Weights of a small contrastive audio-text model: encoder arch conformer, batches of 128.
Rows from block 4 of the audio encoder of a small contrastive audio-text model, named by matrix and row number. Rows with one number belong to one neuron. Each number is 128 + 32 x the weight over its row's rms, rounded and kept within 0 to 255. All counts start at 0. Numbers have three digits each.
After each neuron's rows are labels from the 100 clips, of 14976, where the neuron reaches its highest value: "top examples" is what is common among them; "peak on" is the class under the peak. Only what is clearly more common there than usual is listed. The data: synthesized solo parts of chorales (CocoChorales). In brackets: how many of the 100, against the usual share in percent.
# fc1: second MLP up (encoder.blocks.4.mlp.fc1.weight, 640x160), inputs 0-159
# fc2: second MLP down (encoder.blocks.4.mlp.fc2.weight, 160x640, transposed), outputs 0-159

fc1.249:145140129152117153085127123139138157174027158172137167109141122111146181158116146104116164088155120031151147119099179123050117110147134151147105134117159129118082138126083141114128134140097088138060166170122106156114077124100101159088098073156141093110124086076079098151100146173087150123162128155127115175141087144170112171161175087172141114103131132175157067153136098170080140137088077126170143105110126149164145160141120099039086160108088123109065119139143163095172131097099143
fc2.249:102095127094146130155136128133107118130200122084114139158137152132072073128150110134105172195114196161104111127159083103190116155113154179123126108141156150136183185113157082220130148126182111135187134068151151118073151186159146168138110179115138094092162078195149146098136082162137121161156117106127144140066148126118170102138050202113149142145114127118096139144137170109153147125139165100106122104182187136152135117102124103170175125147141096163169159152137127119143074130119194
top examples: note D#4 (63 vs 11.2); note D4 (34 vs 12.4); bassoon (26 vs 8.5)
peak on: D#4 (40 vs 4.6)

fc1.490:134077125140163177159179138097151085167129163147093162157132078131130103098104121104108154131101089098080150074050079108143091101105090162090107150145108149103128131075160154087140142124100133134154155091080135106128149118141140094117151092142109163137134142093144182140158076092171075163150180166126078135109101143177170106157124156153133140046098144099084163098160161117080150104169168092152161101096097113097153176135046108139153109058116117100098078159089102137126088061080121
fc2.490:138133090184136086160138102093086134083185130132149157100124099133144106103163074205157177103200181147088137193165151123117152200147131130144141102092089100088160139144164161182089121118148108143126090152210162114079112132157111094187097111110121161131131169145129081116149107159128121120167110129131112091127145130112076108121128143115149064161138100106157086116148191167108108140196127105146141113141153132106108142119177221118136108179194195130162159126119136099103156087125084
top examples: note C#5 (67 vs 9.9); clarinet (59 vs 8.9); note C5 (31 vs 10.4); note D#5 (30 vs 8.6)
peak on: C#5 (67 vs 4.1)

fc1.419:091117115137166111153106152084068199135101137162139077145092116169064052133186152106145119163094158138127109135136105044101081115204126117149142111110140063082141102061159172174209156139115105122140107107108150171151064151124104136138117132112146094118167137139082154149129079115117064136106111136129154135126098122148115126143172115110163057146143082146089160092092113125145160097140138102112114092099063093122136171088157108086115062137136151136131122149114051132128105149112067
fc2.419:149171181163191189123157113147181124119125149100135140141155161155150128064088106101129132164187106131175168107092141157181174143163143178120123154112168176182088099186127154148153129157141117111174130137149152132154127092090126126124176153153163141089066101146152132098133120161120085107156088131143143161110084131131157111106112164114123200122136190145125117127192164174151163142138177152163211122088143162177207197122115093169131156142180182153188157151141149134120143132126155
top examples: note G4 (62 vs 7.7); cello (38 vs 9.9); note G3 (35 vs 6.1)
peak on: G4 (56 vs 3.1); G3 (34 vs 1.9)

fc1.223:134146159100095114111113168138116090148130077129153092150160157124161125047114112052108157144125087101080175146123099063169109130104090112157123164079065101117112165137104131160133164045068145077156139197134114097118072145152127104109155101136152118186120149165130166063100152104139093078105178098102124137120129195104157124172109071180134109129089149113118125073087066148107088124096100136095130125131117152157148102122187105107101169101096134175132096090087117080123153167096142
fc2.223:112139101158121205133144140182145120122146164163165134104120149131077192216116187141149167154146139166117110130161172164091191129137138191131150131205118168119150091168079122123103112170125131162144107143167134179159163134099157156112107090179101128135126160104136047145125179128103157115115120147092168134179115113122092114141148174150131156183120115127109152202153155175137124136129122138144159163167084167136139099140089109134126138153146157093136188104121109159218218170159128
top examples: note F#4 (45 vs 8.7); note F#3 (33 vs 4.8); viola (33 vs 8.6); instrument: tuba (32 vs 8.7)
peak on: F#4 (44 vs 3.6); F#3 (26 vs 1.5)

fc1.119:110135046138178145115113109168136163124090135130111146067090124164130129107121086070122146113096081066125122127074099118109140119121072127061131121083111127049148131105121127075103092091162074144154143081097068131081115116143125150120086088162107117128143102126104154121122087111066100120128163127148063130133140136179131132125087078143068091135088139113092129166132106063130161145093077119097065110130126062130106079136095121134119087079131066115118057114095129102077076087123082
fc2.119:173112167122156096151158111133111083161159149102113132147119143122107195195102115116125155081176075138147108070141116130110110119082081090144122131148157122175141159122128059069136120137109162181163066163150097181144134063107180151172121134101138096104154142129121140090133161099177111061141154100118136177068092094155182086117136117139105120179102108191081120200098143193099114168100136170139077091174163167115107097107173130122111133117071070122154121118151101140146107173125145
top examples: note A3 (95 vs 8.6); cello (54 vs 9.9); note G3 (30 vs 6.1); bassoon (27 vs 8.5)
peak on: A3 (94 vs 2.8)

fc1.489:102078185115116105125181130092064135089114105148146155136138115122127158156093135062095120056119067077172127102107110160083098099134154111105105110135159058139109081138107093120145110131176151129116120117126120133170106123130145088142130126141082089133129132104097124143095123069138114095127156148141138061113120117144123126162166124169057164143095149157135132099104121083130087078148073087108049101056071111086153127127072102146079090149098096163077069105101076074122123116077060
fc2.489:145119052149105130075110124062155162115130032160117125113121154162064088087162124110127110108156157192164117100169175102116116076139143152191144074115081109140139166117128164109165083145135141087128094090122160051130127181133064095151117155103148102133169113159152129178138090111165138071128140148111092184112150133100100086118157155155132152123165125140097159089112137101149115091114170148094142086120071121099153100133142136053149156136125122175087109186205116115100129166159149
top examples: note C4 (98 vs 10.8); note B3 (41 vs 9.4); note A#3 (40 vs 10.8); bassoon (39 vs 8.5)
peak on: C4 (98 vs 3.5)

fc1.537:111116137135176146141183104073065156124081123111126151102112133125149124106127078092095115138042116107079130129118107106149126119066082107101138105121105129104129116063128077147081108108148146112141076116115178096077132099204167088162068120125071102100166124165141109073130084144164135099170094099136128145128126133144173118144127113111145119117094087116120132095073124094131136086155119103124086032127158046051099151106095067170114089092117119092138124123096088086099088087084141
fc2.537:146101114143135114135107107131134092107138164113123163094127141132125126154128119179068139102121175156104138115154105149142124149155137181138135095094112183104156123086159111199137164091105126070179143134217148118133143109150109109149108171068110192080131116160155112094130065111163163136163122151116152167110154137174117097154104153034169151147152173108065185120132157202135160151166171102159165081158202138103170148107168152102171135145195163115155177169136107154146128118143193
top examples: note D#4 (100 vs 11.2); clarinet (82 vs 8.9); note F4 (51 vs 9.3)
peak on: D#4 (99 vs 4.6)

fc1.347:102091101113157132126151074089098084146118154066121106121138138109152122139086126128114126082094068094100111129073084103127062156122131107106156088078081064114096153098127143127128081107121109156095134146144131101097105090177068128125075133144072102134078137100113115119115119108147069086098126114118108126174109125188149150146105100145066066087143108136093112100116095080097130127122095102147016094093111077062084121099115111131130094094094138121119084059085133084079123103100073
fc2.347:126109104109141142135097113109094126096119148146099094089136114083095084210193173130122192115167152161152102157113145103173105145135109193132143122118123147082166087103168148097132167130170137146133083173134113183101143151163127094124077113130101135098113162143168061107152086099105098158155114132119084180135106119141076067154116066146107106095137164136099106196138101085067108129117125160126132126045099086120101116163088104131168128102084197071101136119077091106073097069111104
top examples: note C#4 (99 vs 12.2); note D#4 (36 vs 11.2); viola (30 vs 8.6); note G#3 (29 vs 8.3)
peak on: C#4 (99 vs 4.3)

fc1.218:119163149117159121089161186141118156117153101121196160088104143097092127156153097148111074105119049128114131120055100089144144122099098144171174077135158060102147149139121105117132109098157155167065177083054105081133099140161142134082108101152123108122131074138074148133119116110056056123152137093124179110127125158193153105127126122113073081087134092097122098117137081114090088142102127132152066175114090134105159131105080143130055100142069149161144121107132138084139153093081142
fc2.218:124116107213131115142138135092135110127202126089106177178089158116119117115152111228117145149096142134116161118143126164143131143092166169100132113122100134126173163147138125130150134084041092155109122116158096166113142130135080152110135136105146127106141164165160156116113190106133183097168094117128187126170119124142144154102104135106140168187118149120095099148104192131146116134114153121108162083152112096129140151095224153162122112187226163183187150133120184152178181147163085
top examples: note A#3 (94 vs 10.8); cello (72 vs 9.9); note G#3 (29 vs 8.3); note D#3 (27 vs 2.4)
peak on: A#3 (86 vs 3.5)

fc1.409:151157103101040179134115130058114153134179108152160129165109131105108122155104145109127032124044087131141143093079102106141148118163103137107106117097115069137140098156159131150164158103103087138098130149068178124092111133164122116114085136134165142119067145128108138087131107116053124123100113158169153080166162156094175151129144091115135080153135145101100116091126010109110095109095124165133139103154175133066147098111133119111103096107054123074135059126125090154120119157138121
fc2.409:157159060139114087088067098128149210109098140100112139133128096080216087127118155191100097120095148153121186060102123149171162087095129094113119102097098131061142181078130136120125095124143140102157139170160088156116119088157125139136143165141126115136129154142154176116118123109096144099153124129078147183115108133161156102109086163098134099160110163149070116122118148117117104095171152115153180076151125101104139213107173089105094066125137121091187147191186086121081106120111119
top examples: note A3 (67 vs 8.6); note A4 (32 vs 8.7); tuba (32 vs 8.7); note G3 (29 vs 6.1)
peak on: A3 (67 vs 2.8); A4 (32 vs 3.9)

fc1.30:132126085127118046154153127100125115117174127107101169098171153115152086093165156135079101097075066122135080176100142118105101119112136111157108092097107153110083152133178172078111088133091098144065118130164120101077110099134121128114144137150164131148115136076060154122137097084122084132135060114160133166136167112169152054075099080084165095096108088160162130071144139019146131074154156169123126140127139139170142155106112167143060101108095103103137130089169132147109151102164107
fc2.30:078085069183054107118065101130139098126087095114141103130149127088087165130144162171208114187148154200110191070171159157131160100175150103157110116170126179170101095146079127133124119140093118151110070229120085126164097109082127135118142123149124115090148149146143090148114112155153173082082152108088113135117123148109119174111113157144161189147150177142124146161103113176114133162180152110117178153155104145135086113160150121115148130158136143145116168165142130137196130154169170
top examples: note F#4 (75 vs 8.7); clarinet (65 vs 8.9); note E4 (30 vs 8.8)
peak on: F#4 (75 vs 3.6)

fc1.588:206168139116136124098149135181137108105167135082120115153134099173162077079097083152128100142115146129097188118098100116133133068109139147121154114059099155098149095088179122141128154170144097110124161097148152128129162162070108148058115154138126141090065109109143165147123152103093120118135080132102186170097090119163157157149117112108165150135109178109094076118086131159133145097073097107117100061147126131149122117089117143085113181165083129102196064144135116152090050069060174
fc2.588:075150162131100147105113197100122117141134115177185105148120180093142180171152148111134169092108128142101130164172144178091126140100135127138070095173141143140151149132122113098112133105105151162139134118159104099107104121160129119169097120102143124181141138134134082157125119189151119164139179108174072096122169115073065156125142197162100169090124095123208192173107138120123117154189103104100122189108151175102119133165139156179127117130152077154165183126143135108173209185203139
top examples: note C#4 (38 vs 12.2); note F#5 (34 vs 6.8); trumpet (29 vs 8)
peak on: C#4 (33 vs 4.3); F#5 (30 vs 2.9)

fc1.40:130091116152107089166188095108088116083149124116085100098123152095066138093131083151129120100104121118110103118062091111159112110114068115119148114085133112129171106102166110092106092105125137154094100079047085094127117104164107092116105095150151118163171159135068145089138163082125077151082103109143126077168138142145146119161148058128142061087136057090124082116101066118117111095127126077118060146138146088123099125157116105108105110096118078113083070099132133152142093138044061
fc2.40:144177146166142118176127201104119102128174159148068138199150132149157141137141108147099169145164107151127118067142174169159183115071118093170149112126095107164141175125115107122115164157122156139181128160123148155115175135145151144150111138135157154112136093192195113107120118053165194099139141143111173108072102170141150134140133114102087156156164079127098070128107087155118166153073206123095145087113140068137078073113154109113146099154185150134173183166140106160169113138084126
top examples: note A#3 (99 vs 10.8); cello (73 vs 9.9); note C4 (39 vs 10.8); note B3 (32 vs 9.4)
peak on: A#3 (97 vs 3.5)

fc1.510:152117124123165146151103101154101121109175153120119133109186162161094103118142174103123115168118120076097110122177129185047155123114081102110102109159129115107153135116119111154125088122135119133092143085190168139082142140164102133162099148196120079105159104093133111085076081181112102135089150152150120166119129118167106144095161159180095128071181132119091091142097107121112084064111063125086083080064091165111069074118081056118144066156104152153067122090118090161148133153115108
fc2.510:124148129136081079113092117166166120114111130134142181144130137100112152115138066170094159158135119145093180162094122134169112136113189171137174145084132140142155113119166113134151171079167109153096121181113088163141128138081161105065120083103123126165095162183118193159139148109153152088137129080092127146106098162194107122112111169137117161168144123118155075184184138150137103225086203139140104126160109133112088183169157139180161138172094145144192115080153165137130085190133157
top examples: note A3 (54 vs 8.6); bassoon (44 vs 8.5); note E4 (40 vs 8.8)
peak on: A3 (45 vs 2.8); E4 (39 vs 3.3)

fc1.151:082102091125155062118095124123074157115150177120068124068112100149113103107147118069067057057103118092080098099087124098165110124111077078106098115097138051108159146126093126070103108131129114128126159108116142137099154157191099155086126071136122094112139082078092102112101123115096078153114116154195097108098121136154160151132099093110115098121125088150099102150110143096076105097130122114081045108114064102085130154078111108120105100074103068123093094102117123117135093103115105
fc2.151:162127113164161137170115038086124171070132142129102153130104150119161139165101126135132168207138064147187111130112170083160178073130087133133144098107161170083139151140144145053143147156160101155080084190136165108137120126103135139108092140167157126107114105183111126125144103018101124118122135080135154143105120139117126070107144067166141177139134125134100092197165072120129120167077153161110119138156142103110116128108116120134051141126105126133180087099142107118081060111099128
top examples: note A#3 (92 vs 10.8); bassoon (89 vs 8.5); note C4 (34 vs 10.8); note G#3 (33 vs 8.3)
peak on: A#3 (92 vs 3.5)

fc1.630:067150116117125104132087097084120081120134151127091120101148151113109182065097149084118165137126090101100123102057137158093040122081153074187135094160089177137080165176112120156131137108157104137174130166058075111084126152163132137138154111130132119142107165173082051106142115077106101132087123134181128083120108137127161085108085159126181114126099098147150125137127092043097130131113136127100082122102178123132076177115112154186091122082100120113168144079096129170101170135157127
fc2.630:143150137139145180079154150114143166150088121192169122119165145198083114132160115110156167146121125172158092086156154147172158100115166116127136084172153145175142123096112143154127142118092166153152098110169128092166122157128168155141142113108132116124161119124155135094137122152169167098147129130062225151103131132074098116143174176153111169172111078132078152136073113255117144117073161110132151124133127134121110056108166108078176163117112085127115142162165088135129081188086122
top examples: note D#4 (63 vs 11.2); cello (35 vs 9.9); clarinet (34 vs 8.9)
peak on: D#4 (39 vs 4.6)

fc1.495:131165107117149113098132074128082119114128136104078124103102116132105068088103093117162121124112129081163122125098104079150096144128145042108087103060151052151102122106111139104157111164113155097107164090097133155117116102153111171099171132159133128170136090064124146122121120101111097121120091180134160117141094080156148150071176089146086111106128117137113091143069088145095129096085086099105061098119071138112117144067158067121089077142134104137105091046073143087090108057126072
fc2.495:136129137121069119160134106085124182134085087155141125114100123148045112086079134114156142151166113133167095102120167175151129076136171181124172109110150123172139097151102157154160142169162122134069065087050200114174122154132157117124137099162115125100078138142095179131138135054135046076130074090126214103121095136136129116130080119151077190131106123138137147111164181121127135134113162128118126113092123146103109133126077123118101090082134203185111059115103130126136114140112137
top examples: note G4 (86 vs 7.7); note F4 (53 vs 9.3); clarinet (43 vs 8.9); note D#4 (40 vs 11.2)
peak on: G4 (86 vs 3.1)

fc1.366:115124090072090141132111160182168156138131169166073186102117110067171103107122139176144150147118148112148104176153040110168081063127066145105158165078138089064113115147126112144148082123144109115077094105164145122071133100129112091152162176109110052133163088103137103106137134098038099164139142101110070132075103127157111133123099094146119151142135129143104145129090109081140093123111144126077126084100161115103120105124081132126133120103092112126119074186168178156062163145079125
fc2.366:170160198123141113197148119127142142178135066137163161177152133097102133131141117127143216085158135158125127135202164164168133168107162170125174115130119178129165124091130129166099194134098148115153202166140158111174151117112097145162135133094139146121175159117141146103140112099186106153164129120154135167151123160160156152156116179110100088123160202114133184156144146170180154138193124101108147120176151119136168155164142161121201137110181208162164167143121126149149122102152176
top examples: note D#4 (67 vs 11.2); tuba (34 vs 8.7); note D#3 (28 vs 2.4); instrument: viola (28 vs 8.6)
peak on: D#4 (57 vs 4.6)

fc1.407:091138140074116091111110075106142154111113118168094142132149114182123093124143135105128116111079110110108113151121148124065084115129145109094114107084179095140144101075096093116157098194116099091078155117129163062124098096127097095140143104149128093105147109056073135148136110113159094120164079166113150147142125134148139136174140028133124099081130121143100135136084080105082153115062120114156080121077059110134096084074138119118083122086074050105068090122085104105094089093129072
fc2.407:130155145152178077130141084124091146129114120113197133149111195151123099117069123056140150120165126115151070095151118157149116161156170062135164096137156098199157119152107131131175165100133154103152140063126194113173121142151080151171155110158139147115130160115092188119118131017143099130137084137140214094151113126125163148139127172138095131142098132125147174105125096169083101089137111144114131087099137089137101127123149072080075101114192178136146098105130100131100069093098104
top examples: note G4 (90 vs 7.7); clarinet (75 vs 8.9); note F4 (46 vs 9.3); note A4 (28 vs 8.7)
peak on: G4 (90 vs 3.1)

fc1.422:127087125151134152140121104139115163121096169057064157117153092117165132182107111132150141162186115157131117140096128067151149104112123132092157118141155152117122081149159197104201146209087168161135161174058144153127141183120087134118174106153145134170156122101144108120136117113145127167143092154133142130168084178120151175146108123130128059091114080101076085163078101141098112105137073127173099112130114138130094077156097175139144150095105129149170144165075180120151037079084097
fc2.422:085195153191167174138148195160116101102150109192181139129119131137136120089097104144111101151147150146150128180186140151093158174164163096155117107111074074147128166152126111145097109091144125142123112131148111108156119082096125112103062132091100154164138112160105125201139149133123170078137140146120100104173111114107086107148185189156139196161178089139149128144160163156116098185140160133144160137114155176073140133175157144116105193187166142162097121138165108133143211185170147
top examples: note C#5 (63 vs 9.9); trumpet (33 vs 8); note B4 (25 vs 9.5)
peak on: C#5 (63 vs 4.1)

fc1.550:163113128190156172140153170122132133093163113096088133111175174165133175131172131145110174118151085130115081132063189075159115127161154118140151151180128127072168141144105105084148140151066121152146137147087173100057163100080109096090163074147164093148109135131094105090148148159052054162122134179097155109081140121106168159183119143143139156080097162094165139093107127064101093120093143098105167142079105118111151159108118099140147163134073115138135161098134143069122085163092094
fc2.550:147098114191079084119143155131125145147154149116075131144105103148094137120121097147131141140161143124133171124147113095179156155124165229122151131094141149187150137177119192218065126155165135109137138085151128089153119162101145127107151116166131157092182138119154098129110168184139145130131117125128110084162129104161172158131101183115129101161147066118135150119158167221179158108150181139147158148209128125150150106098159109053170130156185154150191124162127161137180169115110149
top examples: note C#5 (33 vs 9.9); note A#3 (29 vs 10.8); note D5 (27 vs 8.2)
peak on: C#5 (29 vs 4.1); A#3 (25 vs 3.5)

fc1.574:123076115158100125179145156149049092088180177124111125054136151140162146129150119170154113127130169089113108106165138146106141130167055127109119100140099122096176173167180161136124120126180087085134095120118086150048109158159122062101054119130110149160102091135100055095135099100094117091128157097127173124129163123165091078118073149105168105092134113103077070066144124122066099155125165141103127176111146130089160157106135165124100140119086128092123133057129143160150151118153165
fc2.574:184142147142185107084156116110202142215090069079129109193135181134106116138101170110144133128152103154131164129107136117141143118124159121148149154108143126194103138152086144182147100121071157174150133149127139132161154108112111195152207145157163124078140142081120156152136174147117125110156072171104160112099089083091159169105146072119104127123122114143110144192079143190152154127105123155173106076074088182158138098121131100069132086100174131174153121165136202141127122126096135
top examples: note C#5 (49 vs 9.9); note B4 (43 vs 9.5)
peak on: C#5 (46 vs 4.1)

fc1.231:162128153155080052109134162123105128106119071054107153161095130094093182147097128119101127103132101080110094061124127079138148093063137087139131083142065135064135095161114128110124141114082105109068127127118095167104163063154186156116122135102096088112109102146118142130128135084108093080118131120102065144122159123126103157135085126130147164113149128096082144087110172108152133123088082094025105145162074145093139124159159140163152096139127079090088128118075191081141109102076157
fc2.231:114116128128147125128161124112144158138165100090086152141135134183120080087136115126175140179148174177174084175105076114115145098178205121117145126193186134240129121192118170154178130181159135165119119152113179092183139122148118107131145159197142119091145146120119112145118115149174095180104129133126159085134100088120141111151113099089155140071118106119130123117168130104097156136102184135181155161084135186146079149134079130131131104127129209193152068121142161139131084119140090
top examples: note G4 (79 vs 7.7); viola (58 vs 8.6); note F4 (48 vs 9.3)
peak on: G4 (68 vs 3.1)

fc1.325:110164109069161153181148069097109165156167142150153119185087080112152089135138107137169143114120106125182127126132162128152099052110097153147093122129159078091118100065139122125148055092088111139131193105119139116114097146074174133073167104181144194119118122104132125101103094124132134103102165180130179170166096106178156173155214090181120089108118150097097119110095077081158078100128121143134118096138082084104144126121150123117134076102113136086130072116083080148106160114155155
fc2.325:105101203161099130047110175129072125117154081090102182159103178131161155052103105159104104173097161164143137101168087140140169067092128133125108101125122144092150121146130146159125170127114087056129118141131123127156125100129122162087137154130179113085123110178136099137123129093093116141165101080084167158097129118133104118119140186120106189149133176140117161086153177137156061149132123127135201112121175163113187207124164107145126142175107158146190142164180139143123149180148178
top examples: note A3 (89 vs 8.6); tuba (82 vs 8.7); note C4 (46 vs 10.8); note A#3 (41 vs 10.8)
peak on: A3 (87 vs 2.8)

fc1.402:146138155095112127166138154148135180149123151127163140159108161095153147080150154159116064107168173082117119071111134129139121156134118127099152149092115079140152103133121095009134148166129121113060150144066112118119115098127129085115085090097114127169108163105158132179173099108119169111183134094170168086132142104167161111138100176090116134076064141143125123093164188118095137138152096086183079156072117109178126180092108063141101155107126091120109123080121103107062131077116068
fc2.402:109153101133104120161145120103164131148165110116124157128107112137136093104179145155132129178185157200096119131152113069149160084161126210109158108141120162141160107104178144143122196112125100106134158088171204053081147201163116090108134122144103147087183136150131129160121096139143109101163097113119138136093147112132130160145119175102219070103095150092156131085151173118184128140165179140145193121139191173120152174141136147122181134110111168140176129140109102183121178099165168
top examples: note C#5 (78 vs 9.9); clarinet (41 vs 8.9); note D#5 (36 vs 8.6); instrument: oboe (32 vs 7.3)
peak on: C#5 (78 vs 4.1)

fc1.172:144124119154111117171070090126157104127110127098113105167159079168162137151121133149109130117115163048122123150116049073090123098138098127126122136094067135093125062165179140101097110191107062103113091129160131127159114092129165120122138108153058119127090107144070103149179122139150108125105089132097144152116171133199144056134140101175150122096118119135083168065144162067077073111114122153158155086133094138135111147127092114125093149136081123106095128103113084126083040167148055
fc2.172:148058092079175152106147142112160120109160132121150196173145126162150105123082102174122122170155097178102130167075124131160185139162171136162135107120136118150137121111138158144150142136069126160167118108129130137137138121107077147133114094114128215161145138170083139117139153131128107063128159133147140102135102143144196150111169248133171077147148125154120091146142145176123144151164184153168130096172204184117123155152145130168113108144203146169194120097143182149142163178145152
top examples: note F#4 (77 vs 8.7); trombone (34 vs 7.3); note E4 (32 vs 8.8); note G#4 (27 vs 9.4)
peak on: F#4 (75 vs 3.6)

fc1.357:100154069113174114146127096141092119139140139167107143088099110121137104189186159135123149105115084149149145079090095096085135086158086155101130081113095117089092103145105108083099064171179140078095128123089156138125085161172134143180112100142148061168133104063137074149114142086098086158142173106137074177107129128090121147157139098109077126128153118160128145111083086123153107167145150112150092113155064058074109136155063150147112063159127111127144099200081127160082138080123144
fc2.357:126124135161111070119100100156096079146127106107138174170119141120175104143114119089155165083114148121104108085211164147135159125089183126144124123129132201163165163138159120123135184124088127107163135121162122110130186113108130112134120172124135156129160154107113152131115103112214105050128154101130136202138136113135121079126033185087154144110129192149114139169147171145157117170135093113091156099139194160121111134127163134171209136118110142138149159176166145164201150186166178
top examples: note D#4 (100 vs 11.2); trombone (69 vs 7.3); note F4 (40 vs 9.3); note C#4 (36 vs 12.2)
peak on: D#4 (97 vs 4.6)

fc1.165:145105186162136214152122130096118187124083111137098082127075092092140080076118116132117114161053124160139144116141113117057140092149099087115103114132131161118126143120105161122133076135158127163129102098098103101156114124148119100179090139134124170116170090094087108103149133143073068095134149116170122051083096127164178142148177090085098159148094074078124076113107059154104148113120119133137147134135161112128084058071107164094123062130107139098115140103162069076091160146141092
fc2.165:125148142074146152139084138138115149132121111124148103147142134089093116181125149097151125086173140192126118117164134180189108146142110163131183066135117108101132154089096073187152144056158131113149184135078156109050179130130122145122091145124106127090151192195140129141119125118135146188188132158172139112210107124104087114133092208134127175109108156099134156130111147108167122129170135121114136116117151130102146217142088139180127107093157095117183140164123175109218175116136129
top examples: note C4 (52 vs 10.8); viola (45 vs 8.6); tuba (37 vs 8.7); note D4 (30 vs 12.4)
peak on: C4 (34 vs 3.5)

fc1.461:159142104090174119181127072125145168187129103180095098112128163166149071103130108125140109093113158139126098149104148095090097130146133119137079092101175072053111148000132074157152109114126118143071171133117134116095080168151164183121182101112100116115113139091116159144110127116127103124121082124149119121095106084138167154096199107164149124080138146121159150136085116083129113082167171119119098117118120046113137160130141075125170065111109134177093094130127100116171119148145118
fc2.461:077117211125138096088178184167103114121168095143130162154160144181121180102114109106165139131152084109184111130194127117127119100137184125129104133111191159207097076220155147179145093151080095117146126117135118130194137084106107131164178159179174162126151070143122166125125147114130107121137137101140152132150096091109146103140114191127126160160121158130113111095172163173085157152115085126135148154108116197156167108118136166150069134183160177186111121119123172152140140171134143
top examples: note G4 (38 vs 7.7); note D4 (38 vs 12.4); clarinet (33 vs 8.9)
peak on: D4 (37 vs 4.9); G4 (30 vs 3.1)

fc1.308:121154181129118177141124136089123094071129104196149154094132074178121115163171124122064154157050141109139058080137102142092090061133149137126152095141134141123145080124174085159114117097151114105099101079106135065090091181190106082175149141145132150087146111147143119120117129094161073091158112172104152097100170155112095072162058116113102126135113117149096176058166105089157135083115077114104118160096133082140101143126089154128128109083136110117087113062130090122119131147075118
fc2.308:123125121134159171097134140140127096118165169118201170158127223175121131090120099166086108111133125060187062207117135171138131207152112176134134128129169079170125168109119134132146104084131114173109167143147115150140126124103095129094138140129158125117117121148103099109131135161077197100106099148166146086179122146158124214119147138100146130140136119137138108184153146192127161152099148167134087121158168167159170197124147115156151120195186134183129170083156159113178133142125095
top examples: note D#4 (97 vs 11.2); clarinet (88 vs 8.9); note F4 (36 vs 9.3); note E4 (26 vs 8.8)
peak on: D#4 (97 vs 4.6)

fc1.530:134090122093127135092105127157103139153121130102114086123090115165142073142095098109056120099123147134097141070097156157148154090166111139091121118104104108119127100157121131058154070105150101090135142147175087191118148122114137176136099103105136105130065121150084139077121112120140102101080093119200093171106080124167126102114120063081135131088086157136096107150130077130135120115124088114122159128119089104185104087089042107145073085108175122095098073086188062074064109125123078
fc2.530:143169107172143107126137157142151177094132180120086101121097121044135102092137128185141155148130144174097135197115135102166147059112164126071137101110127149118149106123143119153149086153105112159165094115126106156099143150110176146048116105145109177115074117141159146131124173161121101163104105062182124186123084114146161162091111187169134131121087166157122072168148201110179106128136119138146204109186156146162202151140134114168141093119160140094211088149119140129097100125138141
top examples: note A3 (90 vs 8.6); bassoon (68 vs 8.5); note B3 (35 vs 9.4); note G3 (25 vs 6.1)
peak on: A3 (88 vs 2.8)

fc1.450:083124110054087119130159059106079149150142169079142106134172133105061108121128124155132096098131140071166138151149085121108100151097076078119114098160117092123178145082123151079113158133175137136117123143126096135140087102109146103143136077134107157133136162107069140069137126087147098144124101120190135068188139110142122096186143080116093123081087094080158131088129097084107089096145099138183106165091113118124149185145085138091145175073079109085070089120086081062135144093140151
fc2.450:186188103148200131135130179109170106173123107080163112152145152105148109128121117197091144149182136150105173156138147168157168172116133174150149132143105105162159136108124088105077103071182151198124102157137113136133134164128092119143113083139131130116139176131123179143118166160207160092110086122137087091130085115121112160135116181148091151115138099130164092163086176158191107182186135141136128107130151161146071125099095170103153109135233103115161145133179169178167139151124110
top examples: note C#5 (85 vs 9.9); violin (49 vs 14); note B4 (46 vs 9.5); note D#5 (40 vs 8.6)
peak on: C#5 (85 vs 4.1)

fc1.56:106126070099050130121081102117098131137109109178135121093111161128103131138121131161156096105122113093160134118146091189107017060137132124105127073147153164176123148121123096165132164091124114159105103141095131098064159116064166092119078161142148058110145152132122149101139168145158107114078108107116157143163117098188087141166064149137154083087143132140121113106084028093107096150108136112089045110092115083100093124150140159151140149110118090077114135141067160143139152128117108
fc2.56:145148120174180153092165171102193172159146105105160136161172123137146095078102117149140126165160128199114110158150163089170162125117194139135169113101127119151118148125123154119106142146101140145136109111122116193159148175116105202138173098112133144168098150122091205148138147160117164097106132153100203132149100134099155138123185169155125174146102127126141116175155234169132113089080130117162189150156158181144172132104173106078111089139146174147108157085167167189157088131152148
top examples: note C#4 (86 vs 12.2); note D4 (37 vs 12.4); trombone (27 vs 7.3); instrument: cello (27 vs 9.9)
peak on: C#4 (80 vs 4.3)

fc1.345:113126141150130121163160093055105123140121113140132153072160101149098160203169071157141120127154118109092106137091135088073098085140109127141132110148121089138179130163155197126142165162126114151162068073062142127156104168153163095133118107097131141149163139176113089147125066085141058111139127136057137125099098118125072091194076126192131120092155152119125090023120126082116140101117124082164080155099120093079116113137144170108103130078112174138121104082139099135096096176131109
fc2.345:133169104164121171133118162141170140145130123096138136159126176135186102117089102196119132114180158110138153160124107134137167164158190153120125137135160144138127150141108183128118067131159152127128180119155096145115117134124091167125156125128167168118098128099141193133149175204094163127133101148196109100139119118134121204087168170101147131127119098130144131227160181190143143176127152128208152118163185190195157153132153075102163110161175136141187167136128198117136145104146168
top examples: note C#5 (99 vs 9.9); violin (99 vs 14); note B4 (53 vs 9.5); note A#4 (27 vs 10.6)
peak on: C#5 (99 vs 4.1)